python train.py --model="masked image model" --dataset="retinal OCT scans (Kermany 2017)" --train_examples=49215 --image_size=32 --crop_scale_min=1 --horizontal_flip=true --translate=0.12 --method="simmim" --mask_ratio=0.5 --loss="l1" --arch="vit" --norm="layernorm" --norm_position="pre" --activation="relu" --mlp_ratio=2 --head_dim=64 --fused_qkv=true --bias="all" --qk_norm=false --parallel_block=false --inner_norm=false --drop_path=0.1 --patch_size=[8, 8] --conv_stem=false --layers=14 --width=128 --positions="sincos" --init="trunc_normal_002" --residual_init="none" --optimizer="soap" --beta2=0.999 --lr=0.0022 --beta1=0.95 --shampoo_beta=0.999 --eps=1e-08 --precondition_frequency=50 --max_precond_dim=1024 --one_sided=false --adamw_lr_other_params=0.00096 --grad_clip=0.5 --ema_decay=0.995 --steps=24800 --batch_size=128 --epochs=64.5 --lr_schedule="cosine" --final_lr_fraction=0.05 --warmup_steps=1240 --weight_decay=0.09 --adamw_weight_decay_other_params=0
Rows from block 11, named by matrix and row number. Rows with one number belong to one neuron. Each number is 128 + 32 x the weight over its row's rms, rounded and kept within 0 to 255. All counts start at 0. Numbers have three digits each. After the name is the row's rms in percent of the matrix's.
# fc1: MLP up (model.blocks.11.mlp.fc1.weight, 256x128), inputs 86-127
# fc2: MLP down (model.blocks.11.mlp.fc2.weight, 128x256, transposed), outputs 86-127
fc1.88 107:128132096117158148137146063163119112151088094162092154122142120119068105135092123102102143105103120150163123067123088024105127
fc2.88 112:119088180090120105075115173116155082151158115133120137115104141155192110162156114134111155163133084060102102160088191148162127
fc1.89 099:115196087096141130085154115111185150103123103108131143155159111132150066151116179143117136114113108107139102134132060080185140
fc2.89 094:097101095132104090116070122121136053122079115169117159125117084125152122161188114094140106126134154128140136161057123136135107
fc1.90 096:150167096112140123157133102178135118145101118194117133096184110129136128081157177169091123153120153077091173082166149132081181
fc2.90 093:147128128135139160108178156128083132145179160048150088144089106122178111167065098126130123137127135109122083201063133112161068
fc1.91 102:134147144092120128118168102119110122097165152146129192114197156170169093128133137122103152165059142103170158078149099074113124
fc2.91 093:115122167166101090080145143134156096108073142128102091128138138098099130159148102124160128035116081149168148132111111134157137
fc1.92 112:134047132156135164145096081079120152091123127096134108105178160111122151116127200170162117058068148133115184147088122119202165
fc2.92 099:119127152124159114113183097150174079114105114121088104148092113121124098108074057125175148149178105096140121106125140137103121
fc1.93 107:126146119131136186167130183107125147064151112093104142132156138136184089149063156119137105155125104143146175095090094145106132
fc2.93 108:119150152110107110080090034136141122197141139178142125123118123108072128129167089140095107114146145144102119162153114139195126
fc1.94 122:147094095153159143130112131118126143115047120115049123062143157134146112090083195169118135159134137077118148134077118159121159
fc2.94 116:136117124187158149159183146136091124112117139153134115146132162144118165146088107113170203130172161171113136116186174114079131
fc1.95 123:135128154179190106097158158124102116113149185130131145096139152159143111102141146187064106141085090142182126073110104106113123
fc2.95 107:131149104130133115079197174131131095128086153137097153060118138138127094117168075137072106161140098118124128068091111139128136
fc1.96 096:125184080122098139102149200183150109071138144145140171149105100089102156130118131120099128183108145142130098095201126126137190
fc2.96 082:204093107165146134136129030088134180101151100095127099069162145143141094152125095112118174134132165118120188130141148131092064
fc1.98 126:140125141129169118156118106186109145139077096120131152132104156094070133097087170098128088141086131159162093182110114122108085
fc2.98 104:098134133130090127142142165109153092090077096105062169163139134180049198119127155137127121093129121156129167103130186084176108
fc1.99 112:123116119110076107181146118188121131161118185115076149106064153082092103126151141136179154161163115134182084076166075111168130
fc2.99 086:166106083137160117137184112170075100170088110129167134095157153134115171117093110127158103099089104162080158123111137099141113
fc1.100 084:132152127157150215100109123101080074150180172099101176100139210210129095141083147127132147186145147179204105186111135087114156
fc2.100 089:144099149112098092158128136158192172147095151180184098132134070084156164084144105118163070091137086135058145088140087165151094
fc1.101 117:108168051145132091144105130198121101110104143187140162101140199109138161096100189141155163125133153092102099117079170177112179
fc2.101 105:149118101140185085161085123144181101099104146112109142151195142184132102184161130152121132099158101098116143101151101131114117
fc1.102 109:179104169057151118138113206076142194122089111113177119124145144097109117139163150118085119088130144140114105186142066077131117
fc2.102 089:131090094181124147148086061176147137144134182156047173125127153115148152142122055146164119108114136113180156125157147189184167
fc1.103 099:157100172124168130083131192120090160118142183104130108120144196112108134130125095164131158081154162143108121134091132122093125
fc2.103 097:071110142076144184079146116120121106096087166156145102083107109088169117121092152123148133134162103145061089151167097154121143
fc1.104 092:133100164119174156145136163131130122096073141108091194159094056105100134131104170105126097166142114062120176100019135082133187
fc2.104 084:124130070167105053076127124127141128105182113200106103119133182162137110135100077210143106133057131158154104149182097152123062
fc1.105 117:180104135137197113142116104147122113089127152092118154129080114088198077116147171103162162165072117178132127047158130087108127
fc2.105 103:081124127129060136109055141119133102173182129193098092112151114162081128136087106173105091096109080074175155220121152136142117
fc1.106 133:107108196089197134106115158106144124137108146225158076127177138176144097065104185088162114102145012104133138107124169041120141
fc2.106 118:101077148157132151102134157078099142147095104162141188153155149093103130104129133134127152112124117099173180042119130088085137
fc1.107 088:097131095162168108157149125180132083157104116113121114142195058132170104147116159142156146114123121095109138154141126098105162
fc2.107 099:146143170112139168085169161160118209064120149129081188113104173092064106117116089138106091107161095152158156139133151156146137
fc1.108 076:150108142192115136112126158116094157111176184196131136050126124102106138104095111132120104129118112143107136138210131122073106
fc2.108 130:106149099048116141142063095124163152148103112138138110134149132144160125161184079106134134106100126124153092125069123113148124
fc1.109 090:170169129108150144129121139085168153083145101159169098122153094096177154083174148141147122115171139104137055166121098116139140
fc2.109 087:107078160086064139162119178174112134067107121177155144130051155156072133195173121099105112128093118139111084065103122072126114
fc1.110 109:101084166219093140176107177112097088100144166159146162087131147140159172096122123147109148137124170085074106105133134153111129
fc2.110 093:150170108055149153084171129123168141173131092108099093143133074177095079185152117113105141149155105179106088142134140173090074
fc1.111 095:089112124091138086127076181107070157155162133129121162120116187171161049121138143214077104145161128098142121157109082156117169
fc2.111 088:168113120176154161167168087160198062102096153116140137161112114133126172093119097077155170092109131110102193124175197121128118
fc1.113 106:120117080118160122100190136125133175117114125122156129131112130105089151114123146144114141093094142149161119182086059100202086
fc2.113 120:130146153098133129121080110076143077102146153100095139095159071104085139163124056120144154142179109063103077110171160211136129
fc1.114 105:119050205143121142060143181121121126117152193145087118103095101107124163145146140160092178128136100120113098095118097122120121
fc2.114 098:171153090123129113102148153159156111192113149168130131123145096112120081166079085084111102138149119114141122119192083181149126
fc1.115 103:163157084115085128093115113172152154111142183174157107106125100120125146164125104124098164117137153151225097124147166080121109
fc2.115 099:059124174170165121117101143092114134178106079129097122181145153181153091129145140128132101098125115138075143130108119187157126
fc1.116 088:138155113166145161075125135167137135071175101137048136077155163085173101142116157161131141119164158136072126125102159143110122
fc2.116 096:122087109076147081129163101102119122147118123081172136176098134185159138152162106086183111117114056163127173146131141037110114
fc1.117 088:163162102120120124158132151113180130048117031167110125091101099143088102190155101144150172062092105121112186120133174079143082
fc2.117 090:070046138122095140117143086138087170148130232128147125128175112095134125091131163117099091146160126119119118159122078142117130
fc1.118 122:193113088081207098159159115089100143093128141124194140127155142141142110106131170111169118127087152117105168134165077100121144
fc2.118 107:119149130148149133121149113102096161123108078100149119132179119130154127145118143145084120084122148139146149095172012133131113
fc1.119 089:146169077101103073146090157134106154115074143132130084126138173086192110135147060147086125064158089116100120150118182127117089
fc2.119 093:120147162154134180138156112182161111131150106110099199093119087169118168155155197105169076152089143153153087077175112152136146
fc1.120 098:208127163146168111113139093150096192129129058103073063121167130119105103112105135110127147097147131151160072164111118122141151
fc2.120 094:031152102081098116126130161152160064111075190185183160132080110140168121184165112144157098180114126175136141069149125142083101
fc1.121 093:129115104156141075115136223132128067105200142127191150107174134112120135109166134200188092104091126086140164167135120184183116
fc2.121 096:134092167183100160127181110068128194161159073120099154057133140101049098167114132091088177139102157173143102081124185096090135
fc1.122 103:119113067054161186165144123131119136080106142122106141127126167115132158070072106098148136153115124140076120084117214151094044
fc2.122 094:132126142140157099080115126102118132184130093115124128104143124131139109142173132163104090156151128090141131147093071145156195
fc1.124 106:112075178119133154134171163174066147104156167165158147087189143120128156132126101139110146090154097140116131105171133136122139
fc2.124 105:127145153194118114196131104075117085102146108097128107159145105139214103175091155119134101170086149136139172135073138065113129
fc1.125 096:148139106161136140189115095176149163102135103132151130076119086114208078106122176155158090068077135118086090142186143122179075
fc2.125 092:135137182075146096077126164099165127141143060122100130099158155117101176176080054154091096165162098171143144143090106153113128
fc1.126 094:128129063144174178162051151090104098161044153115157174139130138129105126098123085153154147168144149146144123093148159107076149
fc2.126 131:176131163109084069108148124189186151067194141120115137119156075138166112125105199131143127082108134052122115140122088137165108
fc1.127 091:089133083142170159162076128155142126049124197143147133135196135119133102119115155125192130139127108110124099161118158084149139
fc2.127 095:152163151118130154103132155090109110205109082123097130139117113116164102120108093165113143098094118103140133127105128165117062
fc1.128 094:101131110173195123184170101165119087152153107130139123142165100144129134166134144161120142138173162134092138138153167168086180
fc2.128 094:074074168117055134106150107108123134113116158121105144141079108115153125126092151116107126119098104106160126134126101077170108
fc1.129 109:168125136123137120115110162111140138095117103136129162096168111102149074166153150150110133206146126182110133126150054160078158
fc2.129 075:112126126126093143124128088122109144164105134141128144173126129165114169128142129096091114105151136084108146160170165119180132
fc1.130 069:173114138134152087169150117111153056131109097134137176111159143155124168166075169131137139071110103108113108165128106172090101
fc2.130 076:121125112145108108121130116101151137118162091115079103147097188114195131099200130129140156140101075142101136090156095087148100
fc1.132 127:076140168060096116160082169137115146161041072131172084131069109114109105162178160120158190138101168121129073141077115076138138
fc2.132 124:130128131174158101080174107120141139070170131138099127088164155110124150134073111129066109103181121165127166131206113131113121
fc1.133 099:176089098053101189101141175103174133154114140111120188140136131122110152093110104106173146092127146146101153114131104107154143
fc2.133 088:084184103220119071114126121090086113153096102168080068094111132123131131146106156210084091170115073058132119149190094152096149
fc1.134 104:135121133165140100133177100102167102091127072121162110040117133158031142140123120149131149087138117111123113075071110205180100
fc2.134 087:141156069115139119092043137146085172112127149126074124095140178043206142129182133127135136181092154102166098148154210070135113
fc1.135 097:105092082143090144176171125142115118128176116140115127209070185120092157127121100153120092117072168151124099153175084204139126
fc2.135 092:151136172091148159093130109103115114153114165137143115096166077189168111162129168111143193134175078082114126093134144089131136
fc1.136 119:087122153118158111145144121152129081125159179166155121135098084161180111097181103068109105140178161156102126077109110120080121
fc2.136 106:066174157163067125108114091150091148147116136119174166124095134089131067144119163114154140142151138115117150188155154188080152
fc1.137 107:136123093163167143139127084120098171118100137120084158068159170128103197116144105145143157108145136123131109109096109115083143
fc2.137 098:101085160136121177139113107118134121122165129137157081169145177098061132136126041170172096108107146145121081125098137128123152
fc1.138 093:193116135184164159177131129116152131100104122123120102142168101100088164143108201153114093157101077148120145127125136184098111
fc2.138 102:113131100118140098098100166120090126137148115135091155064079155145181106117194072090113129088161143085161080129122096101157109
fc1.139 113:189157071116215172106166095124136148090113157108125094089147110125106159094158137119073118157100134091097126134071151142139085
fc2.139 093:102068149167103128154140122140099076122091082134094188180139145083168146134090122109186102106172143198119168115134131115133159
fc1.140 088:189142130143117234140106160098140109112093131149093160167205133143101134059113166136102143106146143159055148100089131080140071
fc2.140 078:068110066115094096149176112138050154119136139129129110119167097133155082156142111128152196177094147148157149119144115164069190
fc1.141 105:126109192108116084127152187129154120093178105156139174119125128136157090143117083124137181123176141101177136141157115110140175
fc2.141 104:155110086129146171178114115105108066132109154108110132124122128158096207136192139093083138121119150143115125129125158160136114
fc1.142 092:159133081106121210132149144190137119110173148077080162175073112128132142154116110097117176092150090074141106154073142152116151
fc2.142 088:055150151101113092100088162154149098126101120171163136122169155106085145125157133134193094125146142142120093098109114064138155
fc1.143 115:126115124181145135113139217139100111107144135079105142082139137118154111158133110162074145125114162107152152171143150131119137
fc2.143 157:124126164093153187128083057151150189111086163135116096130142102123093146105154118085145117137148085183103107083102113175122131
fc1.144 097:180147124086148084131098088097195114087132106167181124071117102092164109129105139090184150044087138103124189185131075136154127
fc2.144 103:107113051149166153100106131093141160139168146091155100156116130129093211111150171120111114130102147189099119089083122120099151
fc1.145 110:117128094082141101085098148143113166173162148119131106131121122075105146140138153134146136089187129121208130065110137155123111
fc2.145 097:115151177160134143139144107140202088059067097116159169115144140164129131104102094118116140152092142151047116186119128093144159
fc1.146 089:174099117110066151142138142104107162123086135100152176130089147104115146161173184169051104106118153193110167125123226149130135
fc2.146 087:160077158074133096099123136084157172070159092145111166125179148155099097182153123113057084194194113060126062119114096131093140
fc1.147 105:140173163079141094135124087092175133103102164196131119114150167097127130146124102159192094161143126106164085124161199143154146
fc2.147 095:145098144158119183119169168181064156187142128088160090138087078132176132114117131101109161113123119129111175121100056135088068
fc1.148 089:180102186152126076155108055116129168192062183098094149045090144127097144141110136098087103100139137141133098127131146135144121
fc2.148 128:061106090089120154100173169080151118098157121175155140226169049053148168102112137232133129115126133136124129155124115123103151
fc1.149 092:204161125163165124171122107108115125083139126126140179147209143031172144161122113062070107084079095078178154173152075118139115
fc2.149 092:062110149099100110102135151123164111139172207148147084126073124161102158148114141184182121111177141163069091087073154160119138
fc1.150 132:095096139090105197112169123091120118111171128137074134188119135122142118132126133143128108131116175156117150139150095164177127
fc2.150 136:118139099146136078105123142103133132129077159076164084073118111097146119116080154145138133089173067134142119133147171133051142
fc1.151 105:116117148151184122115124140130186080107146079065168112094139141152158078155134122124129098120158120176156102139102156123092105
fc2.151 098:158099143104136119134075116089140185171136133135083143078088129139075141146191055099131117122139161125161102108091121099180087
fc1.152 103:131068134162143112134150153163158139115086112114136175187084150123103062133154114126118092112197132136128163149155123097111133
fc2.152 083:123170123066106120091083101107081104161181150156109116096116157126150152125106157126122131138065143068131125113120142163145112
fc1.153 114:112149097117150087117132115182085100171119114175189066127096102102080137102128130126190158163126122200133077154170070127183145
fc2.153 112:157081187100104104113173121117120146139152099133084139188106101136141142102166159113177150116110124104094133131223109115108185
fc1.154 103:162099189064197120083137092150168126161158128138108155136095127067116162115163106141130125108130118109076124124235086142083134
fc2.154 091:079176114184077141122153121130093145091073094104111109095136141141136120126132155088162177169122180177133131134027174148159154
fc1.155 100:142149127143161161159167129113163143154129146079134106106149126154131145119154142111111156114114166093119098127088152090170078
fc2.155 096:119120148051091079078122160190098133149116150095151121098085128135150101128088172210112148117155148096138142131157152111126130
fc1.156 091:066104153097108144140178100152142088152152143142052117151127137143125043144135103172161149120145170142162104137131199129081182
fc2.156 089:178128116164102140093086091093070176132165128172139188118150116109181181153076169117110161150086106115123142103139056133159111
fc1.158 113:155125110132168120158180155087072147121135156075171146140134113100115120112101123150160136174144117156083098154152059164108113
fc2.158 108:185180154135121113100123118138139080206180132143106111109131062095090140133182155109100165118060060122108156120107097080075125
fc1.159 087:098137100080112168093158145116115112151182095196103193179165116105110141096128129137119146167107088142149134112162157160108125
fc2.159 086:158129172138160144164098120102122125067138172059134117121120106129100138149115126152130081124139109127100146138073119099134133
fc1.161 111:144122162170097147116069148045198103100121083087119153132109143143112099131113188155152084081093115134150108103097119124116073
fc2.161 098:073123136094129105131192123127103156171126213165100115154182177089148125108087082134097127122143167134078147140156104077159160
fc1.162 149:090131134096168103068164144125117114140131120183136160102205137169137111100154160160129138118111097146157118131155154147149097
fc2.162 137:119099118115129075066092103143114137176154083180100140096167151127144118091140164143136176158184114121146146114108135178131135
fc1.163 093:127160104123076129106160138132159127103135200159086170141150138087114135158091112145090183139144159084116149189161121118161172
fc2.163 110:128101148163166105170083097143104127157115068121169101099152107147157127103196170085167115141076102168150107108090162116079116
fc1.164 101:128126112181117123177124106167100116124123175122132123084093124100159113126083122157171136166126141114095143139104100148085108
fc2.164 109:125141164126156091091185117131164158116117108151050119158126113142115096151105164076153113104112114136149117123132232085131141
fc1.165 105:124158159148095097126072112172162162101083140124096145076141155174131123128097083154196144154082123091128052165138141141197127
fc2.165 088:188124113107171119088115166100141126122148143106144112169117131120158146171142141029084105139160173090150148103117085156089165
fc1.166 067:115116141108121158095094130064120155067111105139140156114111174077138165111166131099159142208191168095138125150164118103148145
fc2.166 114:134138102120123099096141149134089097211176128130124093100112092190045094126106133140094136107050103121136127150123147153123117
fc1.167 104:083133097140083196119094127111174135076180150172106124166118096174086114153109120145125158090173107182152071178090103126115152
fc2.167 107:207132127141162094169138134103077090160108130115165156127192108068180133131126141100104054191106171129116183075149156117117154
fc1.170 084:093195112152159086141114084126171150070066214156190106157161106110163136091140071106122119181183122154120164148160119138135169
fc2.170 118:117069130120101195137114154085079097171175073093057152112117178127097103165079197179124117116082147120188149117132117132161102
fc1.171 102:099122122123157146124116094138153168125112131103110171117108165083143120071116124130172214123118086110102114182177162101103146
fc2.171 093:160134108139130092109120182125134139151117142147113129133125116131147134197095087133113042147116175155156123095088093157122121
fc1.172 127:112105128166119152100094079142146123118121147133133146140069086144172159101171180130041139147077141155069110141105158095117109
fc2.172 104:138170102157136158164130097131125087098146165153152131115049095149160147066109067087131150125125152132152107101119112067123109
fc1.173 083:061162092107127120141167100132142131130101122173169114113168100108115142144142147149174115172132085116155106177176077128137159
fc2.173 093:155157093169138109115080111116092149157077144116136075144125123116119152110078145166135113153118145089094124153103137144121176
fc1.174 088:113179145149118146173195170119139110189144173120074132124111170172131116118174099164128100136151097139115080120165140147112097
fc2.174 099:130120140117100130140113086130121143051133091159189103167125106109098106084074143082110149160136160120146127108067121097152178
fc1.175 106:141148111086185140144144196118103177104149164076106142132107148095118130167184145098086130053113140184126124117121093125127102
fc2.175 096:165152135141139132084125151095151145114108117151122103163155115153137139225150072126082118142125116069088070168119164113129111
fc1.177 107:132126132124111134122146136227177115181149133091170124102107202093148073145159165090172085076145150148129183122113093139076095
fc2.177 103:112097116104180092168106111000037129118134164153092112143161086131113130152086102142072181146112101133168113122123150130154188
fc1.179 088:155162129154159119065116122095155150167076061120103154112113131083137069108100161134105097119141122127152184082102206119171213
fc2.179 087:088099118138147134182119143131071089113130170072173101155180100141153142127177102147110206100146150141152102150170123175065094
fc1.180 092:071128158134107185165141155139124140103137096069149158113143115126107077184121103214153125119113107111110061151082086021100185
fc2.180 090:169145106058156122117089144105105072167115095219117096127087113137125133139132099097123133113157083118092123156130130152158140
fc1.181 104:113060164130139109119111116090122111134107122132134206103086135117163098073151089169143171171113097110106121081147133134156144
fc2.181 098:136207091132132139128137130166135158113161121162136076123163134174092128193106181077114098096139167179163109158104129065101137
fc1.182 105:155124136078136149164082106092155067184089094123102123136079111153144114125126175112236142138110147109153126126133133105123129
fc2.182 096:085059129159113155137135121152101093118153150082152128065179130137089088152156181145110134085119118078131185111130114142067087
fc1.183 104:096146086054117142098127153073194148145107122088173109057067157104113143100104140108145113076150151106092101222111096156168119
fc2.183 129:188123165147121127118190101117059134131139119156148151162132114139148086170123164196114154117136147122154103123094103104153113
fc1.184 087:134141076121141168063175109150081189150125117124122171118127099103096074130097180157210101139117125122149154080095128125145122
fc2.184 087:169175196122097102171087146111154108094098095148177141105149146179144192110153155136090170124117191137089133182138099138169146
fc1.185 098:149081087112106122123114044144131150111124106071086177154109156154132164124133137178071115150164176127178163100138095091115099
fc2.185 103:149108121119122142139105150149113128141128127210151099141133146065139144120076127094162174084134083154100130141171094148111151
fc1.186 095:113148064132143109073167130110100209150149106097065182128169134147138124172036191136174105140106148116134146150109110139168097
fc2.186 110:137121119124161104166167152189137109057147093119168140113091183115101078124110119116084185116145138139142077089122096112116115
fc1.187 103:128100114131164093105190190104074110090142194158137152126180115162100086108120121214100148117141134086150097112103137123118130
fc2.187 114:172168106091093192119085147103154152210132090139070128146113043111092163128097117107111110128107166125125135099146133127108164
fc1.188 108:090118124147164150067121147117143110137134116156113086149097082132145101138135101115136103125161071147156163149182113139153141
fc2.188 093:104127105089119132203117118139131177103113141119168173100161165125140149103093164110128140105128177147106117123078096116124099
fc1.190 093:096143092067172073125109138151107187148110115130127144070038158147134088136107136086122167137129080115158117152156204143096096
fc2.190 093:154132139189059162114111114089132110098126116139135116160144108157136144098162135206113073127096199183124135085126044093120129
fc1.191 123:133164162147159187068149156173129173047165102144135080075121138171092185161159101153078145104187145137128065204077108152174141
fc2.191 082:113119068122086179162139133100150190122144149119120146142150128141127170084113211156156110069120083080097141148155170115149143
fc1.192 116:139126090164117110111105127136224104093137116119131085068153122076162127132153163096161182089094105115113080088098170150139090
fc2.192 104:136154087085135141141044144139118118113135160107127163113120088222129179092125172176149077172127131119167184144106129144123136
fc1.193 107:097134094137147152180104210088120057153100119141170055064087124149069155121128165088120118142149142133171128135143184100097133
fc2.193 122:130133134091101132130081089162119155175074131183165118093124101223158127105134157118107145124127112106173125145094087175153115
fc1.196 065:142081157149151118103169142115129101174094184157137115137161107102125136082088097175100163100116196091171108212113145132128147
fc2.196 147:145121117121105161185095164116129156051155116082134171119124081159087113147158157117188122161139115126149135073150093144085068
fc1.197 087:117102153138118122123211126119105090174088163132075147154155150111126080129111120109158145121151115125165140094151116158128153
fc2.197 088:151163093113140109158094131120147184080133111102170157140072093093100130152137106111096123147072140122095140157095107080086149
fc1.198 090:122161170092045114166155149124169088100103150170133135139164077100131119137122192124162163124195097142114168154098109110119067
fc2.198 085:117046118162167131104134105114094145160188109109087147183160132132090135149135096114107104165095145135161074089160144164167171
fc1.199 097:136150103146193145127117181151154106103095126139185104119112071054118110122129104149114133186164086114128119123120120139136158
fc2.199 092:189144114133102146160147096076131133122146171129052157134165122114147183185147171127095138081048129094131177122137102122117120
fc1.200 083:122160090177139083112131181087148124176107172141119097082135205134121148133116142134131175122086116146179132182129043112178084
fc2.200 114:198076126156144157163137138167082154042197092113131185123132078085073136134183171131104094099152142076119125110155149152103182
fc1.201 099:160129154087129140079139137144187083114039140146162143097125113094148157130104190126092136131072167139079155148123133136224135
fc2.201 096:117133136092115136103119165095106174116194159131108164107114076103124126163153097097147129139173144131138095185117078125035112
fc1.202 105:154132135156151181137084122110129123098143148123162095089196102092187093116126106183124118150159098143113110129142089148119169
fc2.202 094:121155163138129109122155177133142100126074081149084170161057173189068157116126146150173121158109153124150152083130129117167079
fc1.203 115:155116131075182125138161084168139147125100149143132111120138114082141116094152137186135184126150121085140127131082133134121101
fc2.203 092:119127132124143102105150167119146163060172088173167133155139133087157095120133061087129115144098089171093133180200149140155122
fc1.204 097:135092100194142078113127188143196104113133107128124067121136167118105157175166135166140176109138116118206152158104129125177076
fc2.204 108:090139140133128141148138167063092113124192132116102151115152115116164092115102144140159169082123134127116118112117042164054131
fc1.205 106:101127152119153139052083113119141120153061132160105119213050156147189144188137109155154131078147186114103198171198125152119122
fc2.205 101:131151122183101115190171097092153104147159037114108098085098091109101115072083173079064160129092178141090130120115158119130137
fc1.206 087:189172136086108227128127160143107161117118172096096162081167093103180132142128145127130099170113115176110079154155078122122113
fc2.206 102:107060092183108077186125088113165081110113102147151123097135131149077110087082080147180121083103139120123193136140129083138151
fc1.207 090:112120170114177083125121109169102131118118115126075150165183140134079122126107126042179133131079112095126139164170089125121098
fc2.207 081:117151137113133140138114125099174084117104066148129154091087143115194112150144117177114083114147113148105178131062180154139207
fc1.209 111:129095193135140123108139115149139118142137169121072116127110132112152132121100131192151063126087145090088147135144135155108169
fc2.209 093:165137089154148150166108066142113108148142137122096186079140092081169114133107082117121127109162206120147139109140134111110125
fc1.211 100:169140103120080160071113145122115141134143114121124154097147105066082134184134117178161144145118129090102143159161083106165158
fc2.211 092:079175176158142148173145127103128114098127124111165115171140158179146098108137138062121090099157112146143110097086161172104111
fc1.212 089:143115130165177061111181153139130127133149157130079130126184161110149071146100184147152170137128091154165055168134060156185080
fc2.212 100:101143144166116111135113129135100125127119172074182118115070137121141166107152101123130118113151139163123192095103175125084145
fc1.213 095:165111055132165097120102134119162126140151080143105144086151122162120095121089153139137130094114142126135183056144143120112146
fc2.213 098:123161177168126149137109132173103107106094146121162130194102142101127130146161075097132156183147137163138090129083103116089101
fc1.214 132:139147124106172194113131166131072151077110099164135137161084167102100081126089130131059129143147118116134117119094129172154120
fc2.214 122:093054080113153143127129185111120124115143099133183122227155121108174109122125094111140133122131162146158187168105119063062114
fc1.215 101:078161123145131093106087143112195129096114172139127104089105161144053174129103157111158159124119114111089118085091138173105093
fc2.215 093:141130136104160124144143181124120139181133090081168139121120162098178057126158059106090085130177119135177096169112112081154144
fc1.216 114:125135104084136150138089118121144135093082076163169167160154162123139118136132101143108145133127090105180113085082050111190062
fc2.216 096:164128154151123103115150129121110147135164166110122121081100084080087126105107146107176106080136155156052136147179198181046177
fc1.217 088:088129118052096178144112081173143113151068064112084156168081174127132104147118145098075103103079036104166067128154109125140065
fc2.217 092:141197089203172061116159121132100159092143172079172181115158089135111104113139152119083073176122176112100175083119151151112149
fc1.218 098:109168106170090087139107155113158141134092131165130133142080121139115117183161134163145121085107120081178088127114134097136176
fc2.218 100:151088125172170103168173145141155096110096097106065081079107140072118129168111149144193160130122056105171133109102181108101100
fc1.219 091:127167070183093105073154104171120114148126093128095175121104138096132083100081139115119117092178109151090151133055184177098115
fc2.219 094:115137180073158155147075176113112099116101192107097090175100135166112148181158118146170105180115140140165131087193065124161141
fc1.220 070:131149113143125128134111199101135149138091174153116112098145082128165154177156145084107144145116100174118153144210132141089107
fc2.220 125:116066126124147146144201099148082114091149125136162111160128114082104105062029099158144134107114177097124124094080093090168157
fc1.221 097:139134104109143072135153156135143109096124136155108097168129122147144119144124130130146137091149153130144101117089108116117131
fc2.221 087:106164169167108115089140120107134133130091149108135141114170145087107176112132190127079148167128119137085120145174140154138142
fc1.222 085:157061144141200114213181159138087141147082146116081134135152144145195133179170118172151130078132140145112101142148085119116174
fc2.222 088:122222135122061102086112073103152111097152124117149127186078116117093137081091139078119135138084149143136165098100188174139092
fc1.223 092:084136152103184081149113089124121154090136093112157085081160101143110110132117119118120166131099153109125118134082141140191150
fc2.223 082:136139114171107131192130102131096162199146119104138159097152172105114143087115127181102170148157131092076146160187081136110138
fc1.224 106:157142167100141054171142150067094132071118131111206132104112097125106105104143170143121149181140110170107126130143158167121180
fc2.224 095:132101069106120153119140174143121101131133080189059194129132136170141121169125096121159105179156124077130103194117160122175094
fc1.225 103:141144158148143135096138119101168155142131170142159141104175059100129105131137125104081109136087119135138167178139140130104133
fc2.225 099:146129118146118083156091146188105117127120101141105076159094162145112173107137169151156168131165122106135095081140122128105104
fc1.226 125:122116136070158131133127176122130096112179155151122180104121103094213079150143096123178165169121133147110159130161115070075173
fc2.226 092:109158130168119115127171105149125186131081123064155154135101152131150122101090152092125108140183163150119068101095197162189075
fc1.227 100:094123134104158145144173169104149138113069099119164141092150108150148056140135107110127115123154105096102134152112094180135156
fc2.227 092:132153096157082127123085115158113134136173098130149118108094142147102137085131101152138110110090178171135127143126184114151074
fc1.228 099:093125110111148090163124162144147180117071057118148120152091168131133115165127151139151156143191218132084063134151143159174122
fc2.228 109:135190150140137135096113104105083090199134196122120131132155110133096161102171118134113108114063000185152152126120100090114099
fc1.229 112:117129116088173123124143162080094138095085173133142166065091150101153149140164101163086157139134151078126099164112090093141180
fc2.229 101:113134122133116130069130149143092127106126109163145094108159159084107152126121155132139091136163113134146138140181073140166133
fc1.230 105:200151161078170158072103171108127179077089118126141126069129127164110159107181126139141175159106135077147057125144099134141098
fc2.230 119:085086135201122134144183084137125090162151144114094148170143144058170103117088173131116155090141126144132173143115152120140133
fc1.231 078:097110148123141161186157031107075124132132107116143173133132149137090086102088162143118126108124137223061155110140050152100155
fc2.231 113:203148134188159079101089187139124125096182120114127160107137145092171114160154119114147114142151104076158135090107162104119128
fc1.232 098:125106137192134155142127154134135114109170181156144079105160132139100102141140156155148057072127132124076168208093134116097125
fc2.232 091:111187076134136131142115068146095118138143147105079111107127100106152121137068131087134138120073105126183156114116176132159175
fc1.233 108:132105163119137154157113136098121159123124090055163137143130182120159191082149086180100110143110127120147114128090143131115140
fc2.233 089:123101118130135151121119113171185146123134092065134140155164151168140142124162104172039194082138146120171193076113120170143128
fc1.234 103:098145095156157099100128172128099118126141162113157138149117081091096106128094169194067122099103125138092099117126102134109078
fc2.234 134:143127095130152101183146100123150139111065111120166114143139196127194114146120101078160137151162125160151172085138076132123173
fc1.235 100:131182068172103145166116058144147149128084176139069098177139113118095145121103113139138112125096131067115094121148116122162113
fc2.235 084:078177176112178136169092143063073156118111137134138191114180081081081139104117078084051169136079191137156120154135098134092171
fc1.236 089:157097120092121111166139105176139175165078173157139157213095118064142099131111156083157159079097097161165139046177066149121152
fc2.236 089:150154125115116156127112144109106117070200118107115172047177087127142140159185117191126071182170119147110118165072167145127121